A small audio captioner, trained from scratch.
Model: 6.82M parameters, waveform 16khz input, encoder arch crnn, encoder depths [1, 2, 2], encoder widths [128, 192, 288], encoder rnn gru, decoder layers 6, decoder norm layernorm, decoder activation relu.
Training: nadamw at rate 0.00084, 2800 steps, batches of 64.
Data: trained on synthesized solo parts of chorales (CocoChorales), 39062 training examples, 4.6 epochs.
Rows from block 6 of the audio encoder, named by matrix and row number. Each number is 128 + 24 x the weight over its row's rms, rounded and kept within 0 to 255. All counts start at 0. After the name is the row's rms in percent of the matrix's.
# weight_ih_l0: GRU input weights (gates r, z, n stacked) (encoder.rnn.1.rnn.weight_ih_l0, 384x256), inputs 128-255
weight_ih_l0.239 099 [128  91 175 128 128 128  58 128  82 128 128 169 180 128 172 128  84  90 128 128 128 128 169 171 128  78  69 128 128 128  86 166 128 128 128 128  81 186 128  96 128 128 128 128 128 128 128 128 128  96 128 128 128 128 128 182  89  89 128 128  69 189 128  90 157 128 179 128 185 128 128 128 128 128 128 171 128 156 128 128 174 172 167 128 128 128 128  91 128 173  98  82 128 158 128 128 128 128 128 128 163 176 128 128 128  90 128 128 128 128  84 128 128 128 165 128 128  97  90 163 128 128 171 128 128 128 128 128]
weight_ih_l0.240 116 [166 175 128 128  74 167  64 128  80 128  91 128  85 152 128 128 128 128 128 128 128 128 128 128 128 128 128 128 181 128 128 128 157 128 128 104 160 165 128 128  94 128 128  97 156 128 128 177 128 128  76 128 128 128 128  91 128 128  98 128 128 128 128 128 128 178 128 171 128 128  89  69 182 128 128 128 128 164 128 128 128 128 128 128 128 128 128 128 128 128  83 128 128 128 167  97 128 128 157 128 203 172 171 128  98  87 128 128 128 128 167 168  91 128 160 166 128 128  94 157 128 128 128  81  89 128 128 128]
weight_ih_l0.241 099 [184 128 128 128 128 128 128 128  80 128 128 128 128 128 128 128  84 128 128 128 128 128 128 128 128 128  87 172 174 166 128 128 128 164 175  87 128 168 128 128 128 128 163  76 128 128 128 174 128 172 128 128  92 128 128  90 128  73  84 128 128 128 174  98 167 128 128 128 128 128 128 128 128 128 128  79 128 128  65 128 166  90 128 128 128 128  94 128 128 128  84 170  77 128 182  70  93 128 166  78 128 128 128 128 128 128  85 185 178 128 128 128 128 128 128 128 170 199 169 128 128 128 128 128 128 128  90 128]
weight_ih_l0.242 092 [128 128 128 128 128 128 160 176 128 128 128 172 176  68 128 170 128 128 186 170 128 128 128 128 128 128  66 128  79 128 128 128 128  62 188 128 128  68 128 128 128 128 128 128 128 128 128 128  92 128 128 128 128 128 128 169 128 128  91 165 128 128 182 128 179  95 128 128 128 128 128 128 128 128  92 128 177 128 128 128 128 128 176 128 180 128 128 128 128  83  86 128 128 176 128 128 128 128 128 165 128 160 128 128 128 128 128 128 128 167 128 128 128 128 128  93 128  81 128 128 128 128  95 128 128 128 128 128]
weight_ih_l0.243 111 [128  89 128 128  88 128  97 128 128 128 167 166 128 128 128 128 128 128 128 128 128 128  98 128 157 128 128 172 128 128 128 128 128  74 183  85 128  86 128 128 128 128 128 153 128 178 158 164 176 128 128  89 104  80 128 128 156 128 128 128 128 128 128 128 128 128 192 128  47  93 128  75 128 128 128 128 128 128 128 128 128 166 128 185 159 128  71 128 128 128 128 160 128 195 128 128 128 128 128  72 161  96 155 128 172 128 128 165 206 128 128 128 128 128 128 161 128 128 128 183 128 128 169  81  97 128 128 128]
weight_ih_l0.244 097 [128 128  71  71 166 128 128 128 128 128 172 128 128 128 128 128 128 128 128 128 128 128 128  74 128  84 128 178  87 128  79 128  93 128 180 128 128 128 128 128 184 128 128 128 166 100 128 128 128 128 128 128 128 128 128 128  93  63 128 128 128 128 128 128 128 128 128 128 128 128 128 128 128 128 128  89  90 128 160 128 128 128 128 164  80 128 186  57 128 128 128 128  82  86 128  74 128 128 128  81 128  88 128 128 128 128 128 128 128 128 128  95  94 128 128 128 128 168 128 173 128 128 128 128 128 128 128 170]
weight_ih_l0.245 096 [128 128 128 128  87 128  97 128 128 128 128 128 128 128  97 128  82 171 176 128  89 167 128 128 128 128 128 128 164  79 128 128 163 128 128 128  94 128  78 128 128 128 174 167 128 128 128 128 128 128  81 128 187 168 128 128 128 128 128 128 128 128 128 128  86 128 128 128 128 128 128 128 162 128  96 128  86 128 128  90 128 128 128 128 128 128 128  83 128 128 128 128 128 163 128 128 128 128 128 128 128 128 128 128 128 128 128 128 128 128 128 189  85 128  86 166  93 128 128 128 128  81 128 128 128 170  95 128]
weight_ih_l0.246 097 [128 178 128  58 128  84 164 128 169 128 128 128 128 128 128  94 128 128 128 166  83 128 128 128 128 128  88 169 128 128  61 128 128 172 128 128  77 128 128 128 128  69 128 161 128  89 128  81 128 128 183 161 128 168 128  87 128 128 128 128 128 128 128 128 128 128  68 128 128 128 128 128 128 128 128 128 128 128 128 128 128 128 172 128 128 128 128  84 128 180  85 128  78 128 128 128 100 128  80  97 128 128 128 128 128 187 128 128 128  81 128 166 128 173 128 169 128  85 164 164 128 128 177 128 128 128 128 128]
weight_ih_l0.247 093 [173 128 128 128 128 128 128 128 128 128 128 128 128 128 128  72 164 128 128 128 128 128 128 128 128  83  88 128 128 128 167 170 128  87 128 128  86 128 128 128 128 128 128  90 128 128 128  77 128 128  86  91 128 128 128  89 128 128 128 128 128 128 128  97 128 128 128 128 128 166  85 128 128  86  92 128 128 183 169 166  83 171 128  89 169  81 128 128 128 128 128 128 128 128 128 128 128 128 184 128 128 128 128 128 128  80 128 172 128 128  87 128 128 128 128 128 182 128 128 128 128 128 128 128 128 128 165 166]
weight_ih_l0.248 109 [128 101 128 128 128 164 128  95 128 128 101 128 176 128  90 128 128 128 128 128 128 128 181 128 128 128  96 128 165  90 128 128 128 128 128 173 128 128 183  92 128  75  87 128 174 159 168 158 128 163 128 128 168 128 128 185 128 128 157 128 128 128 162  83 128 128  90  85 170 128 128 128 128 169 153 128 128 128 176 128  97 128 128 128 128  88 128 174  96 128 128 176 128 159 171 179 184 128 165 128 128 128 128 128 128 128 128 128 128 128  95 128 128  83 128 128  71 128  83 128 171 128 128 128  99 128 128 128]
weight_ih_l0.249 084 [128  72 128 128 173 128 128 128  68 128 128 166 176  80 128 128 128  69 128 128 128  77  79 128 128  72 128  73 128 201 128 180 128 128 128 128 128 182 128 128 128 128 128 128 128 128 128 128 128 128 128 128 128 128 128 128 128 128 128 128  88 128  84 128 128 128  69 128 128  82 182 128 128 182 128 128 128 170 170 128 128 128 128 128 183 128 128 128 128 128 128 128 184 128 128 197 128 128 128 185 128 128 128 128 128 182 128 128 128 128 128 128  61 128 164 128 128 165 128 128 128 128 128 128 172 128 128 128]
weight_ih_l0.250 107 [128  76 160  72  81  86  86 128 128 128 159 128 164 128 128 128 128  89 128 172 128 128 128  82 163 128 128 128 128 128 128 128 128 128 168 128  91 164 128 128 169 128 152 128 128 128 128 160 173 128 160  88 128 128 162 201 128 128 153 128 128 128 128 163 128 165 128 128 128 177 128 128 128 170 128 128 128 128  58 128 128 160 128 128 128 128 128 128 128 128 128 128 128 160 163 128 128 128 162 128 128 161  82 128 128 128 165 128 168 128 128 128 128 128 128 163  93  98 128 173  96 128 128  76 128 128 128 128]
weight_ih_l0.251 090 [128 171 128 128  70 128 128 128 128 128  81 128 166 128  90 128 128 128 173 167  89 128 171 128  86 128 128 128 128 191 128 128 128 171 128  92 128 174 128 172 128 128 128  83 128 128 128 128 128 128 128 128  84 128 128 174 128 128 128 128 128  84 128 128 128 128 128 128 179  54  89 128 128 128 128 128 128 128 128 128 128 128 172 128 128 128 128 128 128 128  86 128 200 173 128  91 128 128 128 128 128 128  75 128 128 128 128 128  81 128  80 128 128 128 178 128 128  96  90 128 128 181 171 128  73 174  69 185]
weight_ih_l0.252 103 [128 161 128 128 128 170 128 128 128 128 128 128 165 128 128 186 165 128  81 128 128 128 128 128 193 128 128 128 128 128 174 128 176 128 128  83 128 128 168 162 188  89 128 128 128 128 128 128 128 128 128 128 128 100  96 128 128 128 128 128 128 128 128 180 128 128 128 128 128 178 166 128 128 128 163 128 170 174 128 128 128 128 128 128 177 128 128 156 128 128 128 128  80 128 128 128 177  69 128 128 128  69 128 128 128 177 128 128 128 128 171  93 128 159 161 128 128 128 128  95 128 165 128 128 128 160  77 128]
weight_ih_l0.253 097 [128 128  76 168 128 128 157 128 128 128 128 128 128 128 128  88  82 128 128 128 179 157 128  67  98 128 128 128  86 128 128 128 128 128 128 128  96 162 128 128 128 128 128 128 128 128 128 128  95 128 128 128 128  80 128 128 128 128  72 178 128 128 128 184 169 128 128 128 128  95 128 128  86 128 128 128 128 128 158 128 128 128 175  62  89 128 128 128 128 128  82 128  81 128 128 128 128 177 128 181 128 128 128 128 128 128 128 189 128 128 128 128 128  87 128 128 173 128 128 128 128 128 128 128  91 128 128 128]
weight_ih_l0.254 086 [ 79 128 128 128 178 128 128 128 128 128  88 175 163 128 128 128  75 128 128 128 128 128 128 128 128  64 128 128  82 178 128 128  79 128 128 128 128 128 128 128 128 128 128 128 169 128 128 128 128 128 186 128 128 128 128 128 128 167 128 128 128 128 128 128 128 128 128 128 128 128 128  87 128 128 128 128 128 128 128 128 128 128 186 168 163 128 128 128 128 128 128 128 128 128 165  86 128 128 128 128 128 128 128 128 128 128  85 128 128 172 128 128 128 183 167  88 128 128 128 128 128 128 128 128 128  84 128 128]
weight_ih_l0.255 098 [128  86 128 128 128 128 128 178  80 128  79 128 128 128 128 128  86 128 181 128 128  77 128  89 128 172 128 128 128  88 174 128  99 128 128  88 174 128 128  77 128  91 128  82 177 128 128 128  85 128 128  75 128 128 128 171  82 128 128 128 128 128 178 128 128 162 128 128 128 128 128 128 171 128 170 128  96 128 128 128 128 177 166 128 128  85  96 128  92 128 128 164 128  88 128  96 128 128 128 170 128 128  93 128 128  91 185 128 178 128 128 166 128  96 128 128 170  89 128 128 128 128 186 192 128 128 128 128]
weight_ih_l0.256 091 [128 128  78 128 164 128 128 128 128 128 128 173 128 128 179 128 128 128  91  84 180 128 128 176 128 128 128 128 128  84 128 128  89  98 128  86  84 128 128 128 128 128 128 128 128 173 162  71 128 128 128 128 128 128 128 128  61  95  92 128 128 128 169 128 128 128 128 173 128 128 128 128 128 128 128 128 128 128  88 128 128  92 159 128 128 128  92 128 128 128  86  81 128 128 128 128 128  73 128 128 128 128 128 128 128 128 128 159 128  90 128 164 128 128 128 128 128 128 128  57 128 128 128 128 128 128 128 185]
weight_ih_l0.257 095 [128 128 128 128 128  77 128 128 128 128 128  76 128 128 128 128 128 128 173 128 128 128 178  97 128  67 128 128 128 128 128 128 128 128  82 128 128 128 128 128  91 128 128  84 128 128  72 128 180  86 128  79 162 175  90 128 128 128 128 128 128 128 128 128  87 128 128 128 128 128 128 128 128 128 128 128 128 128 161 128 128 128  78 191 128  91 128 128  92 128 128 128 128 128 128 128 128 128 128 128 182 128 128 169 128  96 128 128 128 128 128 128 128 128 128 128 128 128 168 128 181 162 128 164  74 128 128 128]
weight_ih_l0.258 102 [128 128 128 128 128 128 167 165 172 128 128 183 128 165 163 128 128 128 128 128 128 128  96 128 176 128  88 157 128 128 128 128 128  87 128  92  81 128 128 128 128  95 128 128 128 128 128 128 128 128 176  87 171 128 128 128 128 128  90 128 128 128 128 128 128  94 128 128 128 128 128 128  82 128 170  80 175  98 128 128 128 128 128 128 160 128 128  81 128 128  89 128 128  97 189 163 128  98 128 128 128 128 128 128 164 128 128  96 173 128 128 169 128 168 128 128  79 128 128 160  89 128 128 128 177 128  82 128]
weight_ih_l0.259 097 [128  94 128 128 128 128 128 128  63 159 128  93 128 128 128 128 128  79 173 128 128 128 128 128 128 128  84 172 128  82 180 128 128 170 160 128 128 128  72 128 185 128 128  87 128 170 128 128 184 128 128  92 128 163  94 128 176 165 128 169 128 128 163 128 128 167 128 128 128 167 128 175 128 181 128 128  85 128 128 128 128 128 128 160 128 128 128 180 128 128  80 128 128 128 128 128 128 128 171 128 128 128  74 128 128 128 128 128  85 128 128 128 128 128 128  68 128 128 128 128 162 128  84 128 164 128 128 128]
weight_ih_l0.260 093 [128  79 128 128 167 128 128 128 128  63 167 128 128 128  69 128 128 128 128 177 128 128 128 128 158 128 128 128 128 128 128 128 128 128 128 181 128 128 128  90 167 128 128 128 166 128 128 128 128 128 128 128 128 128 128 176 128 180 128 168 159 128 128 172  49 128 128 128 128 172 128 162 128 168 128 128 128 128  93 176  87 128 128 128  81 128 128 128 128 128  90  82 128  94 162 128 128 128  86 128 128 128 128 128 162 128 128 169 128 128  85 128 162  90  79 128 128 128  77 128 184 128 128  94 128  94 176 128]
weight_ih_l0.261 089 [128 128 165  91 173 128 128  86 128 128 128 128 128  92 128 128 128 128 128 185 128 128 128 128 128 128 128 181 192 128 128  85 128  85 128 128 173 128  84 128 128 128 128 128  81 166 128 128  82 128 128 128 128 128 167 128 128 128 128 128 128 128 128 128 128 128 128  82 128 188  94  92 128 168 128 128 128 128 128 128  71 128  88 128 128  83 128 128 183 128 128 172 163 128 128 128 128 128 128 128 128 128 128 166 166 128 128 128 128 128 128 128 163 128  73 169 128  91 128 128 128 128 128 128 128 168 128 128]
weight_ih_l0.262 097 [128  92 128  96 128 128 128 128 128 128 128 128 128  95  79 128 128  85 128 128  72 128 128 128 128 174 128 128 165 128 128 128 163 128 128 128 128 128 128 128  90 128 128 128 128 128 167 128  86 171 128 128 128 176 128 128 128 128 128 128 128  91  85  83 128 128  68 128  88 182 128 128 128  91  79 128  84 128 128 128 128 128 128 167 128 128 128  91 128 128 128 181 128 128 160 158 128 166 165 128 128  79  86  88 128  89  75 168 173  84 128 128 128 128 128 164  93 128  95  98 128 128 174 128 128 128 128 128]
weight_ih_l0.263 091 [ 91 128  84 128 128 128  88 128  85 128 128  65  92 166 128 128 166 128  83 128 128 128 128 179 128 165  90 128 128 128 128 128  70 128 128 128 128 128  89 128 128 128 128  80 128 128 128 128  88 128  82 128  92 163 128 128 128 128 128 128 128 128 195 128 128 128 128 128 172 128 128 175 128  87 128 128 128 181 128 128 128 128 128  97 128 128 128 163  89 128 128 128 176 182  91 128 128 128 128 128 128 128 128 167  93 128 128 128 128 128 128 176 128 162 128 128 128 128 128 128 128 128 128  98  62 128 128 128]
weight_ih_l0.264 093 [168 168  94 128 163 128 128 128 128 180 128 128 128 128 128 128 128 128 128 128 128 128 163  91 128 128 128 128 174 128 128 128 128 128 128  85  87 128 167 128 128 128  89 128 128 128 128 128 128 164  94 128 183  78 128 128 128 128 128 128 164 167 166  79 128 128 128 128 176 128 128 128 128 128 128  88 128 128 128 128 128 128 128 175 128  79  87  86 128 128  87 128 128 128 128 128 128 128 128 128 128 162 128 128 128 128 128 128 128 169 128 165 128 128 128 128 128 128 128 128 128 128 128 128 128 128 181 128]
weight_ih_l0.265 087 [172 128 201 171 128 128 128 128 185 162 128 128 128 128 128  79 177 128 166 128 128 128 128 128 128  88  75 128 128 128 179 128 128  96 128 128 128 128 128  80 128 128 128 170  94  62  89 128 128 128 128 128 128 175 171  89 128 128 172 128 128 168 128 128 128 128  74 128 128 128 128 128 128 128 128 128  82 128 168 128 128  88 128 128 177 128 128 128 128 177 128 128  77 128 128 128 128  74 128 128 128 128 128 128 128 191 128 128 128 128  72 128 128  51 128 128 179 128 179 128 128  86 128 180 164  79  73  70]
weight_ih_l0.266 095 [128  85 128 128 128 128 128 128 128  92 128 169 169 128 169 128 128 128 128 183 128 128 128  89 128  77 128 170  93  70 162 128 128  82 128 165  87 158 128 128 128 128 128  81  90 128 128 128 128 128 128  81 180 169 128 128  85 128 170 159 128 167  81 128 128 128 128  93 128 128  74 128 128 187 128 128 128 128 128 128 128 128 128 128 128  90 128 128 128 128 128  79 162 128 128 128 170 165 128 128 128  84 128 128  75 168 128 128 128 128 128  94 128 128 168  88 128 128 128  78 128 128 128  74 128 128 128 128]
weight_ih_l0.267 093 [ 77 128 174 128 128 128 128 128 128 128 128 128  76 128 164 128 166 128  77 128  89 128 128  83 128 164 128 181 128 128 128 128 128 128 181 128  87 128  82  93 168 128 128 128 128 178  89 128 167  82 128 128 128 128 128 128 128 159 128 128 128 128  82 128  76 128 128 128 128 128 128  81 168 128 128 166 128 128  80 128  81 128 128 128 128 128 128 128 128 128 128 128  87 128 128 128 128 128 128 128 128 128 128 128 128 161 128 128 128  73 128  83 128 128 128 128 173  90  76 128 168 128  82  77 128 128 128 128]
weight_ih_l0.268 102 [172  95 128 128 128 128 128 128 128 128 171 128 128 128 160 128 128 128 191 187 128 128 128  85 128 177 128 128 128 128 128  92 168 128 161  87 128 128 128 128 128 167 128 161 128 128 128 128 165 128 128 161 128 128 128 128 128 128 128 128 128 128 128 128 128  99 157 128 128 184  86 128 128 128  78 128 128 128 128 128 128 166 185 128 186 128 128  72 128 128 128 168 128 128 128  96  95 128 128 128 128 128  82 128 128 128 128 128 128  85 128 128  90 128 160 128 128  75  85 128  97 160 128 128 160 171 173 128]
weight_ih_l0.269 092 [ 92  74 128 177 128 128 128  84 128 160 166 128 178 184 128 128 128 128 128 170 128 128 128 128 128 164 177 169 128 128  83  75  89 128 171 128 128 128 128 169  84  93 128 128 167 128 128 128 128  82 128 128 128 128 128 128  96 128  84 128  90 128 128 128  90 169 128 128 128 128 185 128  92 128 128 128 128 194 128 128 128 128 177 128 128 128 128 128 128  73  72  89 171 128 177  89 128 128  57 128 128 128 173 128 128 128 128 128 128  87  84 128 128 128 128 128  89 128 128  82 128 128  95  85 128 128 128  90]
weight_ih_l0.270 095 [128 128 128 128 128 128 128 128  88 175 128 128 128 128  91 179  95 128 161  59 128  78 128 128 128 168 128 128  86 167 128 128 128 181 128  89 128 128 128 163  87 176 128 128 128 128 128 128 128 165  87 128 128 128 163 128 128  82 128 128 184 128 167 128 128 128 128 128  91 128 162 128 128  71 167 128 128  96 175  79 128 128 128 128 128 128 128 128 164 172 159 128 128 128 128 128 128 176 128 128 128 128 161 128 128 128 128 128 128 184 128 128 128 128 128 128 167 128 128 179 128 128 161 128 128 128 128 128]
weight_ih_l0.271 103 [ 95 128 128 128 178 128 128  96 187 128 128 128 128 173 168 128 128 128 128 164 128 128 128 128 128  80  88 128 128 128  68 128 128 128 128 128 164 174  90 128 128 128  82  95 128 128  93 128  90 128 160 157  75 163 179 128 128 128 128 128 128 169 128 128 169 128 128 128 128 128 128 128  95 128 128 128 128 128 128 128 128 128 128 128 128 175 128 164  88 128 165 168  98  88  96 128  83 128 128 161 128 128 128 128 169  91 128  93  92 128  79 128 128  86 128 128 128 128 128 179 128 128 170 128 128 128 128 179]
weight_ih_l0.272 096 [128 128 128 128 128 175 171 128 128 128  86 128 167 128 128 128 128 128 128 128 173 128 128 128 128 165 181 128 128  95  79 128 128 128 128 128 128 162 128 163  85 128 128 128 128 128  72 167 176 128 128 128 128 128 128 128 128 128 161 163  92 128 128  91 128 128 128 128  93 128 168 128 128 128 162 128 128 128 128 128 128 128 128 128 128 128 187 128 128  89 128 173 169 128  86 128 128 128 164 128 128  88 128 128 178 128 128 186 128 128 128 128 169  87 128 128  95 128 173 161 167 128  77  80  74 173  94 128]
weight_ih_l0.273 096 [128 128 128  86 128 128 128  85  89 128 128 128 176 128 128  73 163 128 128 165 128 128 128 128 128  89 128 128 128 128 128 128 128  77 128 128  84 169  88 128 128 128 128 128 128  88  89 128  92 128 128 128 128 128 128 128 128 128 128 128 166 128 128 178 128 179 128 128 128 128  93  88 128 128  83 128 128 128 128 128 128 128 128 128 162 128  84  57 128 170  66  83 128 128 128 128  83  92 128  90 187 128 128 163 128 128 128  80 128  83  94 128 128 128 128 178 128 128 128 128 175 128 128 128 128 128 128 128]
weight_ih_l0.274 091 [128 180 165 128  85 128 128 128 128 128 128 128 128 163 161 128 128 128 128  87 128 128 128 128 128 175 128 164 128 128 128 128 128 128 128  81 128 128 177 128 128 128 176 162 128  82 128 128 128 164 128 176  83 128 128 128 128 128 128 128 192 128 128 128 128 128 128 170 128 185 128 128 128 128  91 128 128 189  75 160 128 128 128 128 128 182 174 128 175 128 162 128 128 128 128 128 128 128 128 128 128 128 128 128  73 128  85 182 175  88 170 128 128 128 128 128 128  92 128 128  93 128 128 128 178 128 128 128]
weight_ih_l0.275 092 [175 128 168 178  93 128 128  85 128 172 128 128  92 171 128 179 128 128 163 128 128  92 128 128 128 128 128 163 168 128 128 128 128 128 128 161 128  80 128 128 128 178 163 128 128  87 128 128 176 128 128 128 128  83 128 128 128 128  92 128 128 128 128  93 128 128 173 128  73 128 128 164  79 169  92 128 128 128  66 128 128 128 128  93 128 165 171 128 163  79 128 128  91 128 128  92 128 128 128 128 128 128 168 128  89 128 128 128 128 128 128 128 128 207 128 128 128 182 164 128 128 128 166 128 128 128 128  90]
weight_ih_l0.276 097 [128 128 128 128 128 128 171 128 128 128 158 128 169 128 128 128 128 128 128 128 128  82  87 174 128 128 160 128 128 128 163 128 128  94 128  83 180 128  99  83 184 164 128 128 163  81 128 128 171  90 128 128 128 166 128 128 188 170 128 128 128 128 172 128 168 128 128 128 128  95 128 128 128 160 128 167 128 193 171 128 161 128 128  78  87  95 128 128  86  95 128 128 128 171 128  85  91 128 128 128 128 128 128 128  84  90 128 128 128 159 128  76 128 162 169 128 128 128 128 181 128 128 128 128  97 128 128 128]
weight_ih_l0.277 088 [166 128  88 128 128 128  83 184 128 128 128 128 128 128 167 128 173 175 128 128 128  88 128 128 128 128 128 128  88 128 128 128 128 128 128 128  81 128 179 128  77 128 128 166 128  86 128 128 128 128 170 162  68 163 128 128 128 128 128 128 128  89 168 128 181 128 128 128 128  78  82  78 128 128 128 128  87 128 128 128 128 128  69 128  87 167 128 128  89 128  93  90 128 128 128 128 128 128 128 128 128 128 128 128 128 128  82 179 128 128 169 128 128  84 170 128 128 166 168 128 128 128 128 128 128  82 128 128]
weight_ih_l0.278 103 [169 128  93  67 128 128 128  93 128 128 128 128 128  91 128 128  99 128 128  90  90  93 128 128 128 128 168 161 128 128 128 128 128 128  96 128 128 128 128  90 128 128 128 182  67 128 128  97  89 128 128 128 128  77 128 128 128 128  88 128 128 128 128  96 128  85 180 165 128 128 128 168  85 128 128 128 128 128 128  88 184 170 128 179 128 128 171 128 128 128 128 128 128 128 128 128 128 163 128 128 128  97 171 128 128 128  91 167 169 128 128 128 179 128 128 128 183 173 179 128 128 157 128 128 128 128 169 128]
weight_ih_l0.279 095 [ 89 128 128 128 128 128 128 128  89  98 128  93 128  80  70 165 128 128 128 165  91 174 128 128 128  82 128 162 128 128  95 163 188  71 128 162 128 128 128 128 128 128  85 128 128 128  86 128 128 128 128 128 128 128 176 128 128 128 128 128 128 170  79 161  64 128 128 128 159 128 128  88 128 128  86 128 128 128 128 128 128 128 128 128 128 128 128 174 128 128 128 128 128 128 128 128 128 182 128 128 167  85 128  76 171 128 128 128 128 128 128 128 169  89 160 128 128 128  95 128 128 128  87  79 164 128 128 128]
weight_ih_l0.280 085 [165 178 173 128 128 128 188 128 128 128  50 128 128  86 128 128 128 128 128 128 128 128 128 128 128 128 128 128 128 128 128 128 128 128  83 128 128 128 128 128  65 128 128  84 128 128 128 128 128 128 128 128 128 167 128 128  83 128 128 128 166 128 128  91 128 128 128 128 128 128 128 128 128 128 128 175 173 128 128 128 128  86  71 128 128 186 128 128 128 180 170 128  74 128 128 128 128 128 166 128 128 128  81 128 169 128 128 128 128 128 128 128 128 128 128 128 128 128 128  69 128 128 128 128 128 128 164 128]
weight_ih_l0.281 097 [128 128 128  82 128 128 128  72 128 157 165 128 128 128 165 128 128 128 128 128  83 128 128 128 128 128 128 128 128 128 128 128 170 128 128 128 128 128  84 171 128  81 128 128 173 128 128 128 128  89 179 128  77 128 128 128 128 128  95 166 128 165 128  98 128  88 128 128 171  74 128 128 171 128 128  91  90 128  96 165 159  85 128 128 128 128 128 128 128 128 181 128 128 172  97 128 128 128 163  86 128 164  94 128 163  82 128 128 128 128  96 128  87 128 174 128 128 128 162 128 168 128 128 128 128 128 128  89]
weight_ih_l0.282 098 [128 128 128 166 168  88 128 128 128  91 169 128 166 162 128 128 128 128 128 128 169 128 128  84 162 176 173 128 128  89 169 177 128 128 128 128 162  79 128 128 128 128 128 128 170  93 128 128 128 128 128 128 192 128 128 165 128 161  89  95 166  68 161 128 128 128 162 128 128 163 128 128  82 128 128 128 175 164  81  90 128 128 158 128 128 128 128  82 128 128 128 128 128 128 165 128 128 128  89 169 128 128 128 161 128 128 128 128 128  90 128 128 128 128 128 128  88  96  94 169 128 128 128 128 128 175 128  89]
weight_ih_l0.283 082 [128 128 128 128 128  86 128 128 128 128 128 128  87 128 128 179 128 128 128 128  88 128 128  83 128  70 128 166  89  84 128  91 128 128 128 128 128 128 174 128  56 128 128 167 128  63 128 185 128 175 128 128 128 128  80 128 128 188 128 128 128 182 128 128  74 128  74 128 128 128 170 163 128 128 166 128 128 128 128 128 173 128  91 128 128 128 128 128 180 187 174 128 180 128 184 128 128 128 128 170 167 128 128 128 165 128  76 128 128  93 128 175 128  80 128 128 166 128 128 128 128 128  87 175 128 128 128 128]
weight_ih_l0.284 090 [128 128 128 128  79  67 128 128 128  74 128 128 128 128 128 128 128 128 128 128 128 164 128 181 128  73 128 128 128 168  90 128 128 128 128 128 128  65 128 128 128 128 128 128 176 128 128 173 167  83 128  71 128 128 128 173 171 169  95  89 128  89 128 128 128 128 128 180 181 128 180 128 128 128 128 128 128 128 180 128 166 128 128 128 128 128 128 176 128 179 128 181 128  89 128  72 128 128 179 128  85 128  92 166 128 128 128  78 128 128  72 128 164 128 128 128 128 128 128 128 128 128 128 176 128 128 128 128]
weight_ih_l0.285 104 [167 128 159 128 178 128 128 128  90 128 128  98 170  89 128 128 128 128 171 128  95 128 128 167  91 128  89 128 170 128 128 128 128 128 128 128 128 128 128 128 128 128  99 128  93 128 128 128  90 128  93 128  94 128 128 128  99 128  95 173 162 128 128  96 160 128 128 168 128  97  89  80 179 128  84 128 128 170 128 128 128  96 128 128 128  72 100 128 128 164 128 128 128 128 128 128 163 128 128 128 128 163 128 128 128 128 128 128 128 128 128 162  93 128 128  99 128 128 128 128 128 128 128 128 128  82 128 128]
weight_ih_l0.286 102 [128 128 128 161 128 128 128 169  79 128  94 128 128 159 166 128 128  88 128 128 128 128 161  94  92 128 168 169 128 128 128 128  76 128 128 128 128 128 175 128  89 159 128 165  84 128 128 128 128 128 128 128  89 168  95 128 128 128 175 163 128 128 128 128 128  93 175 190  81 128 128 128 128 128 128 128 128 128  75  84  88  98 128 128  91 128 171 128 169 128 128 128 159  85 128  83 128 128 128  83 165  85 128 165 128 128 128 128  95 160 128 128 128 170 128  86 171 128 128 128 128  92 174 128 128  77 128 128]
weight_ih_l0.287 088 [ 83  73 128 128 128 128 128 128 128 128 128 179 128 128 128 128 128 128 174 189 128  90 128 128 128  87 162 128 128 128  84 128 128 128 128 128 128  86 128 128 128  82 128 128 128 128 128 128 128 128 191 128 128 128 128  81 128 128 128 128 128 128 128 128 181 128 128 128 165 128 128 180 128 128 164 128 128 128 180 128 128 128 170  85  87 167 128 128 128 128 128 192 128 128 128 128  79 128 128 128 128 128  91 128 128 128 128 173 128 128  81 128 128 128 128 128 128 128 128 199 128 128 128 128 128  91 128  67]
weight_ih_l0.288 087 [128 128 128 128 128 168 128 128  68 128 128  87 128 178 128 128  83 128 128 128 128 128 177 128 128 128 172  86 128 128 128 128 128  85 128 128 128 128 128  85 128 128 166 128 128 128 128 128 128 173  81 128 128 128 128 128 128 128 128 128  86  63 128  77 128 128 128 128  81 128 128 128 128 128 128 128 128 128 128 128 128 183  91 128 128 128 128 128 128 166 128 128  90 128 128 128 128 128 128 128 180 128 128 128  39 128 128 128 128 128 128  91 128 128 128 128 128 128 128 128 176 128 167  90 128 186 174 128]
weight_ih_l0.289 095 [128 128  82 172 128  84 128 166 128 128 128 128 128  83 128 128 128 128 128 128  82 128 128 128 128 128 128 161 128 128  80  90 128 128 128 128 128 128 128 128 128 128 128 128 128 128 128 128 128 128  90 169 128 128 128 128 128  77 128 128 128 128 128 128 128 175 128 190 128 128 128  75 128 128  78  80 128  75  93 162 128 163 128 128 128 128 128 128 128 128 128  94 128  87 128 170 128 172 128 169 128 128 128 128 173 128 128 128 128 176 128 170 128 128 128 128 128  82 128 128 128 166 128 128 164 128 128 128]
weight_ih_l0.290 097 [128 128 128 128 128 172  87 174  93 128  92  91 128 128 128 128 128 128 128  79 180 128 128 128 128 128 128 128 178 128 128 185 128 128 128 186 128 128 128 177 128 128 128 128 128 128 128 128 128 128 128 164 128 128 169  76 167 128 128 166 128 128 128 128 169 128 128 128 128  90 128 128 128 128 128  73 128  76 128 128 128 128 128  88 128 128 128 128 128 128 128  94 128 128 128 171 171 128  83 128 176 128 128 128 172 128 128 173 173 128 128  94 128 187 128 128 128 128 128 128 128 128 128 128 128 128 128 128]
weight_ih_l0.291 093 [128 160 128 128  89 128 128 128 128 128 128 128 128 128 128 128  89 179 128 128 128 190 128 171 128  85 128 128 128  67 128 128 128 128 128 167  78 128 128  92 128 128 128 128 128 128 128 128 175  89 128 128  94 167 128 177 128  94 128 161 128 128  69 128 128  85 128 175  79 179 128 128  95 128 128 128 128 128 128 128 128 128 128 128  74 128 128 128 128  82 128  87  87  92 128 163 128 128 128 128  92  85 128 128 128 128 128 128 128 128  78 159 128 128  86 128 128 128 183 128 189 128  88 128  92  89 128 128]
weight_ih_l0.292 095 [128 186 128  83 128 170  88 185 128 128 128 128 128 128 128  78 128 128 128 128 128  90 162 128  76 162 128 128  93 128 128 128  94 177 128  84  93 128 128  91  93  82 128  84  92 128 128 128  84 128 128 163 128 128 128 128 128 128  83 128 166  88 171 128 128 128 128 128 167 128 128 128 176 128 128 128 128 128 173 128 128 128 128  64 174 128 163 128  91 190  94 128 128 128 128 168 128  94 128 128  91 128 128 128 165 163  91 128 128  94 128 175 128 128 128 172 128  95 128 128 128 128 128 165 128 128 128 128]